Weights of a small text-conditioned image flow-matching model.
Data: trained on regions of photos with short descriptions (Visual Genome), 35.3 epochs.
Rows from block 5 of the denoiser, named by matrix and row number. Each number is 128 + 24 x the weight over its row's rms, rounded and kept within 0 to 255. All counts start at 0. Numbers have three digits each. After the name is the row's rms in percent of the matrix's.
# ada: adaLN modulation (shift, scale and gate of each sublayer stacked) (model.blocks.5.ada.weight, 1152x192), inputs 0-191
ada.496 090:114087114194171092127162140176133165130084141124086073128112113147113173134131110104138115131076107134103149135093120157130124155131142170126103127119122133095138129165108134148085179147145128104144147189127162122141161121098138090130143141145146147133180147134120084129137139126120124134129091144100140138133118135142158096149103108124087147113153140149133128131099121141162141146081121102159157131126116124137168135101144120103142173152144142121139123075133135126143111145155106133142104142209159147118067114140106107097116124143154149105136121143142145110137164154121138122
ada.497 102:129114142121139128112126150093143100139118155165173134114150082122107158121089155097149091107127115122123107117127154146124118106105148146129137133147109121112118127234149102122145098101138120139143112050162143122143142123150110108142136111108144140125095168136118147095116091160127134147122101147131104143134115123114159135113136096133093122168068112098124130140140134084100109117137088130140148139055122079102092145133144165133139121133106127150117165113138136085089123129128098140151132165124145137138172131189127144102108109119096117128142109084131116184125129117137099113
ada.498 084:106144121120109123131098113100124106123091153106184164148145080151145094141109135128085137144165151110097090110164124155140112155145094141082150120094139132133189120189123074135150109126143120140159140128132128106113118168141144138158136105136112156105116115107154155132114128165149133155113104125156143123128119161109061118123098158155124107179091072173160134124140154121164189104123145158128139098142137120074159108126132139125135144117133097153175108161172151123126137110147127120136123117142112142143119114127134131124102140092132139125114121175168165148116144142108148110
ada.499 098:130075151125124137152141141136124136113143131126160149111110106139114100101175157080115138104166138120145109138152144121092097122151126178180138159162112151151154096083124152139119097094134122164146099137119140146139138183155109117160138142116127121150108163091142128117107146124120125158139136129151115160126124105134112134085116160180135121163095086121145119114167145106175146110084132175075126107091158136131136162086148162153115174141148125114143104135135128120088147065123131098090114097090135136154104126130144122143119149101140096118099125107125145134094097086138108146
ada.500 125:121115105078157154112104171098113122118134139097157139104094150122159129118137122132145096113134120135178086131146115130159079106169116150176146117159137122167138152161137112131175140104136137148169115121104106095135097149162102116151116122134147110088129162126101128148106101125112115147141115120169060110143123095144093119112152131117155089147067112151172147096116151119111121106107122146132114102149141122156119118135144172119103166114136175149135154157115162137130127119134134113082122097116170125141111164130162112137110129157120112154149168148120137167086118172143177136
ada.501 093:153109137153123156092123146142136108121201133094160140154135128137141128100164119159134122126117136112126128121125122163107107164134113138152163133150147138181125134075116121144138117106107117150113122132120113117151122109156165095120061155140138137126092177112126145131098116116096169138151166131182108135108097138142099117156107118150117086126149136145132127109149123138159131108099147121197118123173112146118133112106130146148124122109165122134142102128148141120121085119151182095077146096124138082144194146109134130153117151131151054118114119095093149136130099102144110169
ada.502 057:134106137099114161139140128135148137089193135160134105113127140146132142100140163132128078088096125159134156117078131163135103134125151120108116160146131093104098143118113097134115118152115095116099154104175046138127121157079108123146136117132139121129119136145091124148132108110164117134116121143126091129135127154147125144129116137120129098124076089118172123166138139107102123129151131140195157103154126153145087109116102168124126131119108129131123168081100152141062177114136125145160128131070121140137140128203129109109109097142147142125153117121135156142106089136131131123
ada.503 128:126124145113094105141097144161134144142200141131119142114102118140106111169116163125133093100129115123132148118167117098178178095125130147117124115104121138100129097086079150153146081158090129126141124092111125111146132147149119130109124104090181132102142162146120182122134106096100134131168133139103156125132149110085134136101153175148166089121126119114116125123097104117149110118094099140132091160132121115154095120129128153141135125166127137123126104126122105146113130117123070166136135139160098141128188109120160153161206159157128131147138130143103125126169160157123116158
ada.504 107:148168126100111142121156087099095123122175133119134099092140174098129066099077134141086138152128088134137115146110095101104092153114128097126140109120135093150120164042125137114170161129077139133138114124111104126088111117147122122125155138122119150132119125101139146149087138123135116102121143093121126148140107119114117131138124121124116136125156106107107139131114112143109133121148177122062107124082144159112131130111125112154137130097152135165137118113159173095085108134143179094145131097126127128144160129176119141152135072065115141109119115159095111121095132128108121124
ada.505 081:068159151105090079132157122125123181120147154133105140160125110095102109150127144138158129175115140137095090141086141126122137123128072110118125152101137141080169105145108141137103115140146118125107134120104175150097130157131123118087127112166114163132161088088074160146122145130128131098147066126136141120116153130114146132104125141142154146095186108130119129158111145128149113130161162113132125134115096185162109117138105073136119100147116124129123167126164094144139134099120112109135144155112090139081114104151137118109153144078128102159143115119124132108147150096098152145
ada.506 099:142147144117108134118137103154136106100171129118144111109065130103128104143137122121106138124111115097120140087124138115133126125108138133160140078120122159145117152088149141114190155082112182104128155100128097121102115089127148122129160154123162110101132120111098157110086139137130122138123151099096143093184099150124118163156181138132149109155131111140074099134139118127118141116084190125151094133082140123108163150100136143128106083186164139157154125158116128106132113142118132114152147097133127123140152149177123082151109118123167104176135110153133113099133157131108106147
ada.507 105:100150106088068120129097113127120109127194141116153104116143172072152113136111127124088120155128155158102107099159132138116108163142085086116154106085148117158151126158143111106157125131143136121122136122098099125099130141164117106146150113148146138112135102095134144145144127110128131163116083109139160131165160121105094136128178115145112123131179111136098086136125131139079127120107158143126142139145145157153158097141093116177109156128132128173142131075157127103126128144125143062148104107117149087135131140142165154153107092072123162119136121151104139128120169126124141117
ada.508 097:106133143078116102138136126099153138118219105129130111120132109149104142137118150142126142127122135181119154135104137104081133146109127134077133137120100114094147111133122138143112159129138072146125128111174118154123153107117135103101129108113118126154107127117162167117143141125157111163138148122156151094136115102092155156155091113093117141121127118099078126135137111111154151150144105122162138166091100154119078177108101114125115098171087093127118112155120109115121142112112140194146129164143083152110065111090127131152156126120142132147103159111133118111167108118116085143
ada.509 080:125120113140101150152136155111125153126109113128153150120156081126104122111116123140098114170124118102121128153134130088090134152119117126152174082130086100127104092125128126153092090073138141140096098096107170132143121112152171130132141136100156141143126165127114151116118103099118148151145124125120113105164121143090120102174147113069139140143156116143139106085117095105144143133131086128165134156188170115160133112102146128208172161153121142116127110087156123141131086106117094132114136104158138145115156136083107116132153136134116093099112095123148108124135152110105132178
ada.510 094:100105106163105100088106148135090100132149121098118118124132146148139060133141104161141117110132092098137112128137109134131105186142121118113120049125145130140112126178137129147115141120112107105110163099139091144121121071110156136120125122120127109118149163147155143144129132171162161136136125122112145110144153115111119087136120132145114087123163122154131151125123119111072137119136119133031121095129117152148125063166132136146138180089130116166106122138116148140110107116122158134097069147163143107136139120155121127115134096147095171139137118154121151106117121149140150095
ada.511 082:055107157136158136139142146145116172130065144114133107123137120108119194111144119123134146120123129137154176156112149141166130152109101158139093114129115107150113185114128150107127148176121149128149126179110142130135102140114125129101136126140107147131181117142115114170138150103148104107111143133120139146148147154129156124093160108164126145115099127068128131126148146212130132160166116104158142141133147082138139154153130130141112092141082121116131171123127135120151143116086150092124119121168125167137181111106169168152126137144108110132153155155112121128151120128164130135
ada.512 190:094117118111123131149138147125119141153109148140129141115146146140123149100128166131132151072155169112079087129058162165111103141095140153158130140094165154109154147118094128117106158166092099150115136141108117099151126142090125104115156164174102109162127072146107128089139160129186128140058136136095128158094175193135132117108124103124140106131131150109148119166112162122129145145165151130118155102131145122130127112144128141125143135146154097134124141141115128101133129130122164098145105118102121120124092121070144169139139178102128117163137150127103165124142124141146131121
ada.513 157:149142137114142159133137106139095165104130150156083129133143130122140121094148124134120148126116111098137153134112142117133189155106162140133113162128134121136124138020143164113060116123130147117119135122117164100145146125140142121110144124080129133135133100136097108140137136095091134107133156069105129163110116126110175146134160123120152128130117134121120129127168158114101121141117132094195128158109099144118121194106163120130097119125125087101145084101076116128169132137092137163112117159120107128082109132076131108142142142166148101123119153120095130129126121096107099138
ada.514 186:091098139116104161132099117106113095120068124113159100127143143147132075158123110120105140139145115141114114134155109109121108130118153088141155100143127121159126145202142132141195129123144116132149127136146117109149140115165131112170121136119114135115087135146123140137084097145155095139119141139114103160127108109147130106105130105142116059133183105123108110087150117150157153090119115106078129095091139113126167102132165154100077132135082113142112121107116108096128154130174147101109117125110118124117096147063145140171138117122154165109115129146101096130156125130107121169
ada.515 232:079129123112132158125133115143124114126201170111150130128117118104153106154175110156115135141152116105121152100112118164107150118142117146144139158109138140161128175129109130160161146165147089125131116143076146138144091121151151117091124106165115116123155152103140106134116169134150130103115172104116122110081141125090056101125139105154095090123136111149105142128143121097110085126126159145051155102129162145126104091156150132128113156146134120160130146147093173147158081121143129100132144097112139154122155151109142137158135156097136165142131113140128101080101117144114121131
ada.516 170:134116074137125147131156143118102147145138132126131085100123139136118167136154164143089158139137157154161110116124121127123122121134099122120135117119138134146129165077143103150126087173117114153145118092149118151121094129133114090118120151144134125127143172110126155120138125074125127171144169101090108147122109130109140104156190094096143107150098103128166174115137094170109107150150144160069122108135176160129131123130127151149123157106131152144111151147148119117101121183146124041116130077176109130112184151101116140114116141108112157110113160134112134116115114149116108141
ada.517 169:139121101132152140114138161099121146144033088118095143148112110145139162129125151129157113109096140123151105155088135150121164156120121089097136140122157165136134118105121114142075110155107119125119144097127151168097130124125122136081111151126120120119171076124124158175177148125111165118148099140122098134138134121142153116160176126118120096095113200133148144116128166083110144133138154143109158104133085132094164100137135092112087105116110122118111151105135160145138119141114161109134112130169106103140160112163120123093123163137110120144165129127176146111107103127130101135
ada.518 135:091099134197135177125120135144114140130143115126150163130092128158138160102139150142099104174144122060182114111131124129111126148106096149120148123127122125074081149073119110135127088164112131104119131110153148153156093118146137128081097174145162134169148121117134158124149106147094138139131127117115092119146115147127103145103138154135116113096114118160152114128130148137138145151176193139149137113142146093122165067160120121101132120121131137082100159107077133147140085104114135079150124107120108080096127140155133141141135146132135144145136133115144124132132130100156128149
ada.519 180:127132096161133162193142094156121145128153165133123130123158151124099203130115191094137135071121110111105161115093145161128167090114134128161142158141099162113107152093115107119105118167127120109151119058115117155140124128078155144118108104112122146171139113120121164153129141136111137105117083109133142126103132101140096137122120139150133086096117107133137142147136089110158120112137105109190108118134074100102140128170128141071132134117109126133135137083074145125149130124119101129132127114126140153094143123118150122140137143134162091147146117107114152125123097163149123143
ada.520 117:159104146122137159150166137101115118108113108125122124134142107120142176082099126145093150162106105123111072139085113130093103137120121113101132141111151109151124121041154169085121137130120104141144139068119099117124135131130155151116083132108167140144164126140160142133121102104137153142152120111114134118167100106155136132119147159088121079122130105095163123131159142187119155162141112134117123133121134161107179099132141145130109099183128120119144131086110116124094152138145149095166133112174128122126182123134127104133161144136142122129148116110137171091123176152144102146
ada.521 113:121121136104145161141107125096116124115091102090136138111107179107090109114131146110130090115116095133160098112110148146143134127132111122097128147122108145124089151099136086144132072146109090135123146113125147092139136139119124070097169137169143143109130111129094181131137132118136107137101125129116097144135156202165105159166149103114090104114145166115148159144127118151139098122118104162133082125104152163093117127133133129122151131178145115133111153091087151162161115122106147083139145092151131123127177136175134127139163139080089103096124128138149110147157159141104126102
ada.522 120:115138150114139171146129128131101099136142140162130109121109152147168147148090109155159099166134135135167086106080127137131130073112109140075147100139145153142113132073125142148152157103111137137111125117181118139117134145124140136117072150194128154134137142094162129128101151130123147125128162138129160157069137118108122135088117115134160158129121134121111171150139111124134123102148149140118156113058160156121106132142157123123139097142143098149121117139130109145098129096150137168105102087112129135120079165085122133146110153149160195160117142167124087115147142113131147125
ada.523 144:090097117085120190118102152126080133160000091125129124115119151152129157119142120150113145117114114129115104125116091135163103099136096155170108093151133086115137116083114135084131120162101112119159142135120118121109085134159127135140161130137131106127093128155130113111144086130113128129123170119099142122128118141126119135108137133126171082114164150146156112102125114132117102135147098147108117123132153125115105108116140116167127150086097134129100120115138143126141116085127136084167139077122145113156158155156104138149132127152162121104118120130115107137129120119118120142
ada.524 096:163117115130116175122097108123146087117132141090106119096102192140136133105163121129106121126148110101117068164087100124106072137130100174142136161127124174144140155128114115142126135137120102116141106148142077131136108136085161130105133152168128152138147137134115137132177143110118143150165148171140071177113100075146099082144156106130133093078122132122119125104148148155155117122132148104139124139131150138150129142086152150183109139100145108121101127158142121122161122101115147099128120097130110149146131148165104097121166144122166077163148103124122123136139132158145137121
ada.525 142:122140091126158100163124161177120179134035130104156122151100135111135160092147137129065146120151122119150133136088091155116144162121111103110122131129129072108074117084129132127109093129159141149122143193136127139133103138135129152064123135108126158117144103142109130154113134097092122128119164094129123136115136142105151112141179141127122131137112124138143146189099137158109110117151089117108149121122160140101117105144127123121141133126095152160153120121124195116126142142134124093111112081163105114150149132141091109130130169132116146101166124103117158150123125142139131107
ada.526 182:156131148141123111125129168149132091129190141089130171127162156121126099096121097097146133139168118143126105137132140089126112101127103164146132130118107156114089164083138169114170129110130156126113118179147127123147116123164142153117109140105135131139125166136112131146144122140128161105097115105107147123111099102113091112139130102144110146164128156103135149102118162169141128135110118120153100124145151105089105086079151156120153146122143169125142135167141117122114135124147115114120104093146151132131099122076199154097156100147137151123093148133104212097170124126159132162
ada.527 217:122162129142119125136122097129108126131110078105109128126128136146113100122121125168110142139114143093168123102150126146112152080135119138160131119137119098103134150108093162147094124153124114143107141178124109124145154091071114111117127152113109135150096151151119132114130145125126158098116127146120161183122096136107116124104166146135119150132132141123161121112102113162175159148159120194118125130104154097098167131200125099131107101077143117119111149090099102135120132121104126113124114141132129160113036114099148153117156113111182158143142135142123072100132107101113162168
ada.528 144:157138107104141149140145109123113144114069093099155156127150135127146144160082141195092123125135086096162094146099124127108089150098104130158117102128128130131129123060138116133102140145118117103117122130155147106132112143155122079156128117131123132147142131109105149117119083120155109118155086081098129122140110141148094109092156138073152087149157100131127160143122090130151124116152132119178126133143136151115157107157133132115089137111103156100092156174140128129177135157124158074107089109160113136129154118136138174152115128134103105117099138172130109156137122101101148156
ada.529 232:148117133103134109106143135119155152128103153089075116164115141176099157149155153140100113142136124117127114110139142167157143106134119117147122183127162149194153101071113144073129151145131113100128146137095116153119097127117130108055126138134133124132128082138105149108111145104121147124147115133151142131098133128161124135182140076127118070113141094182157150124126148186152168150124130158146157137126155117099105129141116083109118129129129139130116138142119121122166153144139170129143126144150121097115145123178118115180171123098172142141145132117136137133165101119163109114
ada.530 130:140117134142123125119101142069148150130094144110110137205124125132149100136102142142103157113073121126130136132114125163136092123111110099075128128159126094122149087040131146117149136132185154159142126134083070136098107123156113127124111123143133111124109146109129135119098146116125134084163159098098178115130105132118149154184115149160130117139127148156149164150119116149131079121139153115126141127117147111142162141110100111162110110057141142119126114120088114098135094112132134145126101116138084130126191125147122122133113154110145094113141109138109159137137109127145160120
ada.531 217:100133162142120112161109101144126127142188108147140098141114124149118190178136143139133132111149125110165149130109104138123136123137124078082092179147117104109107119133107109115061125175121126137123128149133130147156149110104097110137121148107133135133129104142082113143122110144120110105132129072129137107062126156128150122055070131137131108107136136154096123160101136124121134119148130111099154133116086135106096124121147122107163124121126094066135152136093067095162124099135153168119101149123125144108086122149119161136137093096127125152120152129088144119148128160105126135
ada.532 161:098139182149140144127135187166115128148168086115127133096148137102135164158119137104128148099117136128123148142162081125146147104086116156121124133142149140128140168122114123130092173144133141132131140172112191136162123085122100129124134110128115159139124150144112146160138125169121096100113135093143150144088098122140088069077138146105119137113155153124089150108133149117136141152145144138163153098113130124144118180130159137093139096097129121132117160148119125145119160141115122106117117124121117172137151147050154179149137097104114137110079135128114111132062125130112149121
ada.533 249:094133142126121082131146127123126140118038153147125095141134142085174106180092109110166113156138120104083138146098124117142162087134105131083123126110118135081127145074143139116151132115143150136121145116122156115096149105115118113136096134128166156077099148141147112089138092120150138147124120133125137108126089103100145131143140116135108136121151130134093116147129144116133154120130100130157110151132123144131105110134123148146125118134137148125169110126110115134121120124127125175137154156063146118110007162112128107115129094100161162142136130118139114158101118119132168095
ada.534 221:145112134151099134135118108172158141151105140135151119098117150083125137103170144113136139144155104132115166116125123096127126158083155149145150139117154168100153105246124137165129123136173102136137144089086150098128113113119162131127173126152115111130094112123115119128153186111096126136135119099136118119126136163129130098161137096106144120144169101130152152108161132115133129085137118123089140175166118152124124118114165101153083129150085116143156093113118125122090112123135100084135136132167140142160125114073121145125110130163110094111109140121119119104108137121106144103
ada.535 177:116112123101132128129146106138117146131180156114102168154141152122138156180164143129168108089127145164160111093120123122164116145103125082126074147161097145157116143060144093099106136117141110110144132132143142143136149129122133105110166124139134120086155091130133130137088145103162086151113130108178149147135133145135152129106137112086137092128171140130136140123118148130089139113141105135170130139054146137147119114140146122148114165140146070155130101102142155135145153160108158174098104140112094158121104147122142127104134107109083088141151105116148135149119113188110144137
ada.536 101:097102106113119158116123099129160126075046115129146083117126111120098176141171140118156108080105133112086104122132131147105152139160124171160157159121147137171151121146136140166125163159116118147119137131110120145154134135146124088135120127129135120149087187116161135134116135128157151115117190129162145123108128136156109125148124134092098109112134100111131104133124153103133128123087087142129120150125149096154143125091158108123123152140137139157123192142097143111123123169155132115103138094157135096088103138149150106130130177114136173161120118112130111081126108170111138168
ada.537 123:147121172121130153121157108123108124132162145128126134145115129089106122177125119150100155152132144133148082099100103133180158119101180155108112136150127133178103139122127118114104092162131111161121131155127083095147100131124128113161149146137099142140106108121092146178099153094116150137107089145161147171120127115151146127116132112110137153180128132109141108134153125158160141105092105110171096186134121110132168173159126126126133140111103141104120078092109102073135083109171157142150137067124143157117151144136116103187151120126128132123130109107135131124114143101113129162
ada.538 131:127099125131177127127113125145115149118121130133120129166191144120105218139118169157135121135110088137130125152145141138146159107088103138111156150131132077142136097092129122119021112155154147122112104097125159132105113126105131143140129094149128140118112127159128131088125105106109130124134133117139129137155137164114116154151161152116172116113089114150132123127104175151146095168155122144185118127168165121119144161142102113116128124140146151098095098138109128097135108081124142134099124132129104123093139098144108094125160121139094140137145090115095146130105114088124092103
ada.539 160:133153146147171131156146144122147116091085163141103147128120129148059123109113181131119128113122128135121130129124102145132141157108131113148128168133105121110136077068135134108103127135161136118111098117125160161097137106127135139040112099108107136102161132127125139134139138110104113108139091107146131107132175144157175174156149150118154116110149128084130102139105148145126145159175137111176102139122069142131152122140135112117130148119086136155134089140157158136144076090094130126172119141119124111128133136171125135110111136147109053143129135138137164124147160130129098161
ada.540 225:102112118120108145109138110110079108087191158133143141117129181107126133156161125160110129112150103091132107124093110096139140089127151137131119153126137186182157185133127109179109157180112107147164129144127139125123105146106096104127130136133123111083122109130128144121135116117135113087130135087105166098122094152104084138086094138146107077127106109120103165161134103133137156113150154135097141085140124149106112115159148121086106111137119108134083100136113126123139156101113132082129105086139122159103153136130141160115124130137144128167093111073131146115119118102128157152
ada.541 201:116114122129098135130100094108100125116123129146117117133119132130180125132115149104177065118092119106114137148155138093122162162140141136101156103127123160124113101107112103104112113112108141114160123099152152141102161126123141112155102123095147114123121164151113121101145127130144136084128127095140116119106119111118112129137139131129120142122132079119125106136135095124139121162108125138159088136129095110118138207111099113128119154104103070109132120077152133129123177074115137203116089119106140130118080096068093134042103129136107163134117116119134109141132106144153081125
ada.542 195:090104125150154086122120141150101129142104075173136159127163151128139176113146134158105169143140099132134135156124105151154134148140122119159142160167141099111111186097138142086115116151126124116155111120154138151132112110118120131111122164132087111148188154103177184145139083112131138121152146110139094145111107146141171108096135143119112082131169140122159142122121113148159146147146117127107176141158137186100151158146125152106162114134126151063117128124111122155142122121151108070160138147155134145128070132135120144119137135126129158120138149153125164107166112134104113149
ada.543 229:107116134095118170105117142079110102142072127115159164122146156135144113107095103164075142149112108124156100108121147126107107123139160127143124132136149114112110164134132105132108136169098121157132136123120149113146118154099112096108114148124092134162132125106171145123148172124132112110104155111143113130120082110150065100119127127129126121149122145135112172103129110139163161111158135134066168098073135127110140159168127124137106131085152129108127149157135121134088119131162127046098134118158153134124116133060121129143121141135141194149131128130116143124144100121118157180
ada.544 170:078164109139100159141102143142131110152126123082136159160159109127124158147157123138141114134137123116160124121127139116138154088145108139117108119160139162141136136021105162116123105113117094140129134147160135173123121076086152115122100155159125138124122129116126121112127132134175137124102157121166176180105149169144102134101105152152094063133154138128175154151135141144137135105120119114143164095134134079106079090132141121094119106144099118108142117103134116126130107095127151098121088134112124136117139158096124110114117145151154103136157139140173116136140133153082104110
ada.545 183:145123159098118168084110162118125108130130095125140135081121134121126130157111092101102143123109142153137077119111119137110115135136127139137155106169158160153143177099150082147171121139108143160120140164115123118116100102128118094158097134157141148155145117083142150164139163149156134142114117118105152131137115155129075096123126130136133083177119102097130112144150124115137104132107161130098163079125137150100116133143144160150114103089115126145116137145134155155102157140181115026095129092153150134108176146098141127126156154149156134146120137173141110140140131146120149117
ada.546 167:115101135139171081105103118158114137124120154138105105159115128146106125078134127148094134085137151128130140143104145151123118078117104132090158152130140130136121104056089135084092170118138160135111124183148121185116127130127102112075068125139092157131131102138123112128159149113140139097093099126082119152103156116134151172104077159147178082117118146148113107118096140141158146150136147118114137121130121122145140146153132118109135135121124116146108115138120105164172129081121166137137138140125077124102119119135097152082104135088157150126126132156129142109112116121100105092
ada.547 155:136115130153102111149078110146160126151076151134117160111147119142135119128187120157111134118174153122131098144129081169136145134155094070139125117103113105094144096122120122096174144156175137125124146118098118145118114146117096151103088122113119121116149104138155132142141140154128096125163151150130132096160167114111147126141152119124156134112143142150141117166113113118074107155170132123145123142123134122157129096177100099168164083103160117167109156130101106131127113127112156073089111170149141104116133110201092144111137156105178129107134093119139139118127134120154119119
ada.548 216:078163107086110092122106120120126087134060077079159121128143155128140115174124118193105140107156136102120135114137139133168126110155112143141111122166141105113151128165107117116117103153128135122161132117128154135154094144100109122121144164160089082133131112108127100146142154140127177113122133113169142150093142114115104105083081109133124115103159138108103152156115117141116158117140157128168192085127128105103154084159151116108134118098109112151087140149117140173167145117131168136098067135129128112110154128098127124127139144097122112149124143120120133097129128155124138145
ada.549 212:140105136112126170137082140136111118095171139100146180104126106137119077171075087113116111147136134146144120098147110140153125160160137163155148108115144115132098154121112100131172105075169114144094108107083108081159107140161140141156113117155110107104166138072131139094119117125203124141112146139119190109115099119096097116112114117191164084149117120122151129123127108125147116156136104146160101127139108091142161114129122150157151109149123120144125129123129151134113146129127147103122103077115129142144128095125162113135142108129128120123142128181101099121157135123142109146
ada.550 127:112157122152133094131101113124114134162084110105149087120117086114113106109123129142115152165114124106120155146120131121117131129117119155086131090134129125143136127037131120118128125114143100102090133155178109093114168088134175149143131175124139127116116137124117115166129126158129162131147121160083120091116154117145093099127108180127138122156104133142086129132138170143096106130114135116163136137125144139139091125138104120139058133126113109117159113152159145129145150147157148105119159150124123127152119138145123132055096131132106132177166129133121143165140118069086135189
ada.551 181:092168119125135077133123141143144125094116117093136154176102113141071181110139151135123132120120117137126174125104148128132122139130111087124103110132128145095128120089092101162074133136115142086073155157130126144094135144096136117090129172090091135120125129158098092111129124140126133152147120111090142154098111126134154128077072156116139146115125150125143132108101147122110115098090124120155122093152084156145137104165094125127114113110142149101126148108099087102142096130101162154105123152134127108145063110119146165134130114074125127108106077139125130094132094098127124123
ada.552 211:169098130145128126118144143121128102190167123110114127083118133118140089137104093094109151169106112172106114111139098106170101097115140098116117102154136105108135152013127150092187116093131134128118122128130098109149120139135121121125150123130113138163127136106162134121150132131154146127125120136088089130156142138106104115113120136114113106143149089106126159114160129143100138144175128120143125122103096146131121137123146148132093135101146107093171130081145119109107107162139076071121134121156176122134111157153144105142158149179164144121136149138099109140158138154128129132
ada.553 142:103134147139137132125163136143141142139103082106129118157122162125144168087115137140070116134160110096128082125096110146142096163147123138128143143135101117120150165082101137132125124148091143122129152103107087147137127109099130078131127144169113107166128113137136130148164123086139132090111116101122118137068160139130099123051168139112155113116131154148145160127089165121119121128158127152111157089142162167119153095118154141093128140102093125118099143146118142120093169130148087044145111137152128172123143140108133149141130142096123148144147134110159149132101114127155152154
ada.554 214:086138111153135102110080168133153108144047120101124152127110139121142118111134151125089122130139174104147114161085107177093143114131114086093140135115132111108154122106124140122102137156155115126132142151137116144115129105141106129100093153145145134116114099165125148134126130137134131113088136120145093138097126131120117139095134146131133086133138155133111122144104150141168141177141160152050170092164150158171160159174111090087144161129125103142147100147142170147179126143118151090103083113127131134121108155134100111123144136099158131152127119148143115110121098110161098093
ada.555 176:119144142141115160142141131126086090136185092142158127135146132115121101133170141154113141100130141108120115139111100115124137136195128116120112148155114105141155178202123097132144110171100120146172128133123126128137110137091129131105105169168101131136098110126110109161114141115135118105117146101138120127100132108154051132098158155138112083116138131147115149131108100102105112129121087115103142099133125094151120118127144141105149115147171124132111189176115166157133142171135151109123092075092145152090147106158176128133159099090142121152138134138135140098123111164122140128
ada.556 206:083135109168165093139140129152107140137092152134132115136148117127129146167169139124179066112155145134141123121131114140139154120162120119133126156101092074161162091128139121085111146125146140138126079144130125139122141129109108158091113107133100156078129152123118152104128120168091110117083125142097140103102130156107139141099119100164159127102128170164139093148161153132129129155123116108149117149084102121145138110148148133161132085111162113119142128158112158125158125121119151111120111163122118111146109111126086147079128092087182099149118126074120082167105169104129141137
ada.557 172:193141135123146104138126146147122115137139167149083134167069120108101108163156120131148175148161143124115099143139134126137133139116117128181127161128137164122121129008116154148128109093163138122132151121079088160144130129117127194149126098130137111121118151118116114129117125132135174149149109125108117096123143128134144144135118169103142134098178128097141133106105127139151099158126143127054134131145149131152111113103115134154117132122107129107102080138128145143059120123134127138132145123107095142154125142132119156167142138119154081121131127147131160115098103121138101122
ada.558 203:100144144106119192113147146128118101126155072138190129138106132110158150128133089142114133144132096132128089123153087122102097158113117147155126123155129128146136156100156118121094133125126122122174137081149110111139079132133120099143124143164114112178106178121120135133111102097085143156144162104172097128099084121138076132108149130142107092145125135123178146127109072131153127102145127146110099070157148145122105127130165128140115120125119102109102148152136167134142128144150118153100121118192161143119137104121147119104138093097149111143107133121132146117136090140161150182
ada.559 193:109177130164140076118108102097163110108076129124106129176136119136127131111135198120114109133140132117123131122094127151130154161131148068137113152153142114099127076094142097122101088116096151117107151090096117145120108123081127134089152112163113124144150077143117110142180130112122103120126101128131101140130128114147134125187144118122152128112156100135159189171117139145141173165157183129113106102149179153123178122161133116106145154099144137132138121117149160133162115129130150084128116148144143104115134125161124135139119100154151106123122120149145135105149148141106116091
ada.560 165:126141149103135126098130128171115086133226089160138163110111107142118123147151153129136160097178126141122115131115104129167115135149102122129104098110157138115075170112125134115160097157131122153117136156143124120144074135093146124152109142118123125128147109140083136136144133075127162167082149119115120190089096094148126102123130131180139135113118114125130158168117104103112128112107168153158115112162191138117101131125139142099126112109127128122099130147109139131100124137131110148124135075131107149085114124131124132133158141107165097175164102093119108104116122134157140137
ada.561 203:164125121131113138139094137131137190123056152123128114124158136115154166122112167145106118089083134143113121129126129119131098163184125109115145157137143137129091088037116139128119127144127108134147121143073124152090137158120128128097147103127131109121170097092118131116152155094078142126166122123131126100138150128129145113180171134146139098147115131098133117135092149154191157159142119115132107111126149153135140085123164118133131116153088123124149144120132126117159132134116178069137153155178120169147163124125131154147138149120148128137112110145151123148136086109143105144
ada.562 224:074141145156131119141098148105123129131146094126133153115144137097121120143119107123114131145146115128166104115114114097118127122120093153140127135168126129114119147209092096146099141152092094156104099072148140101137117103136151140150148118147133121128169141135116152120162126133146133134140143076135102092114099109071122149084134114095167121111113121142109145106152129130111140147133131118072104104117114123115146155175157157097130158115122170109108168121138136128136126113136103123108111134101134121100048117044157129149163093152063141112099138141141123115134132131169123130
ada.563 202:131136146161140182085119137080134108136095158117092131131118129169130138156162161139149129128147156146131128097139152108152136076135157124125121153119097168154174122128149133086105142160136138117088131139136142085111127121074126082146120130105107143141126095096174114107135153105128104191141131107091155113128111131165126159126152113109131115080122120114130115140115133146149145130134160135132088153120107113099142180129120140172130090169140112134143094142082127113162098109149070152113102143089107138103117110104139148127108174178118098137109120114170142150127165124124156111
ada.564 201:106137107133140114151109122135140106148181099111151095132106134163090159133110118120136097106087152113153143105128130128126141130140119139134129120151110111124119089054116173139100172134115092140188142123113135150130134126100159133096162137114129121101113186168147117127161106167101131114200144109120129099110124165111084166127121138109135122129145113140124114095153121135137174112125136113117131131166111137145139133108132099117166140141201139128134145128139079125108116130127122101179118132108141095113034137092154116126135095127144143086129100155133094117116114149113155123
ada.565 223:130127132121164175132106113141134109149104143108084134157121146124125191121150172125125126073107117151171158119129143183135105128135125097141107164125137103113134138018099150099100120188099122111136132150090128131112116111126142087084105143138129150141138118124118126164183133102105146082160140136147141117132131155148166137122136136134136122076150133138127133159126134129143103156144155121114148093130144170129183135174140135138136106147116101112100137116106150156138109160159161129144099128109115143115171128157120151163096153126140094150174141142136122139131103129130132110
ada.566 125:137145113161167141137118153141120137186104092163126117158140099140131165111076180149121104139119132103154120076073132136080144106088146124095172101129126131134131107111095125132120143146124163114141153157123149128105165089137165077125114121133156108131136100140110134158151132166099120159159159149149121106099122159156143098166153149158139076117150110083108149126158133117125121144162117171112128149127115136144112120152136136133164134096146113126089162124143089124129102116128194097112130126119139108168121132150109109118100142121112170129145113174102140113115077093129118128
ada.567 160:140120160145193156169106138135133163169106165138135133100154140128147118106149106179151106147128131157122116109118103105178123161107142135133138095109162152145125174068136143129147131088101079095146130124139109090183144132134119136178131134137188136120133118113116131115132129122113138145087148113144119167139088138126097102202153102127078134118153129141088147121167105113110137124127151128122146099154147103093174123128167152108128116172160107113146116145127147119093121106093143132114176086150116152128116138109146160134123138126142119156148124158123141133173139129140104137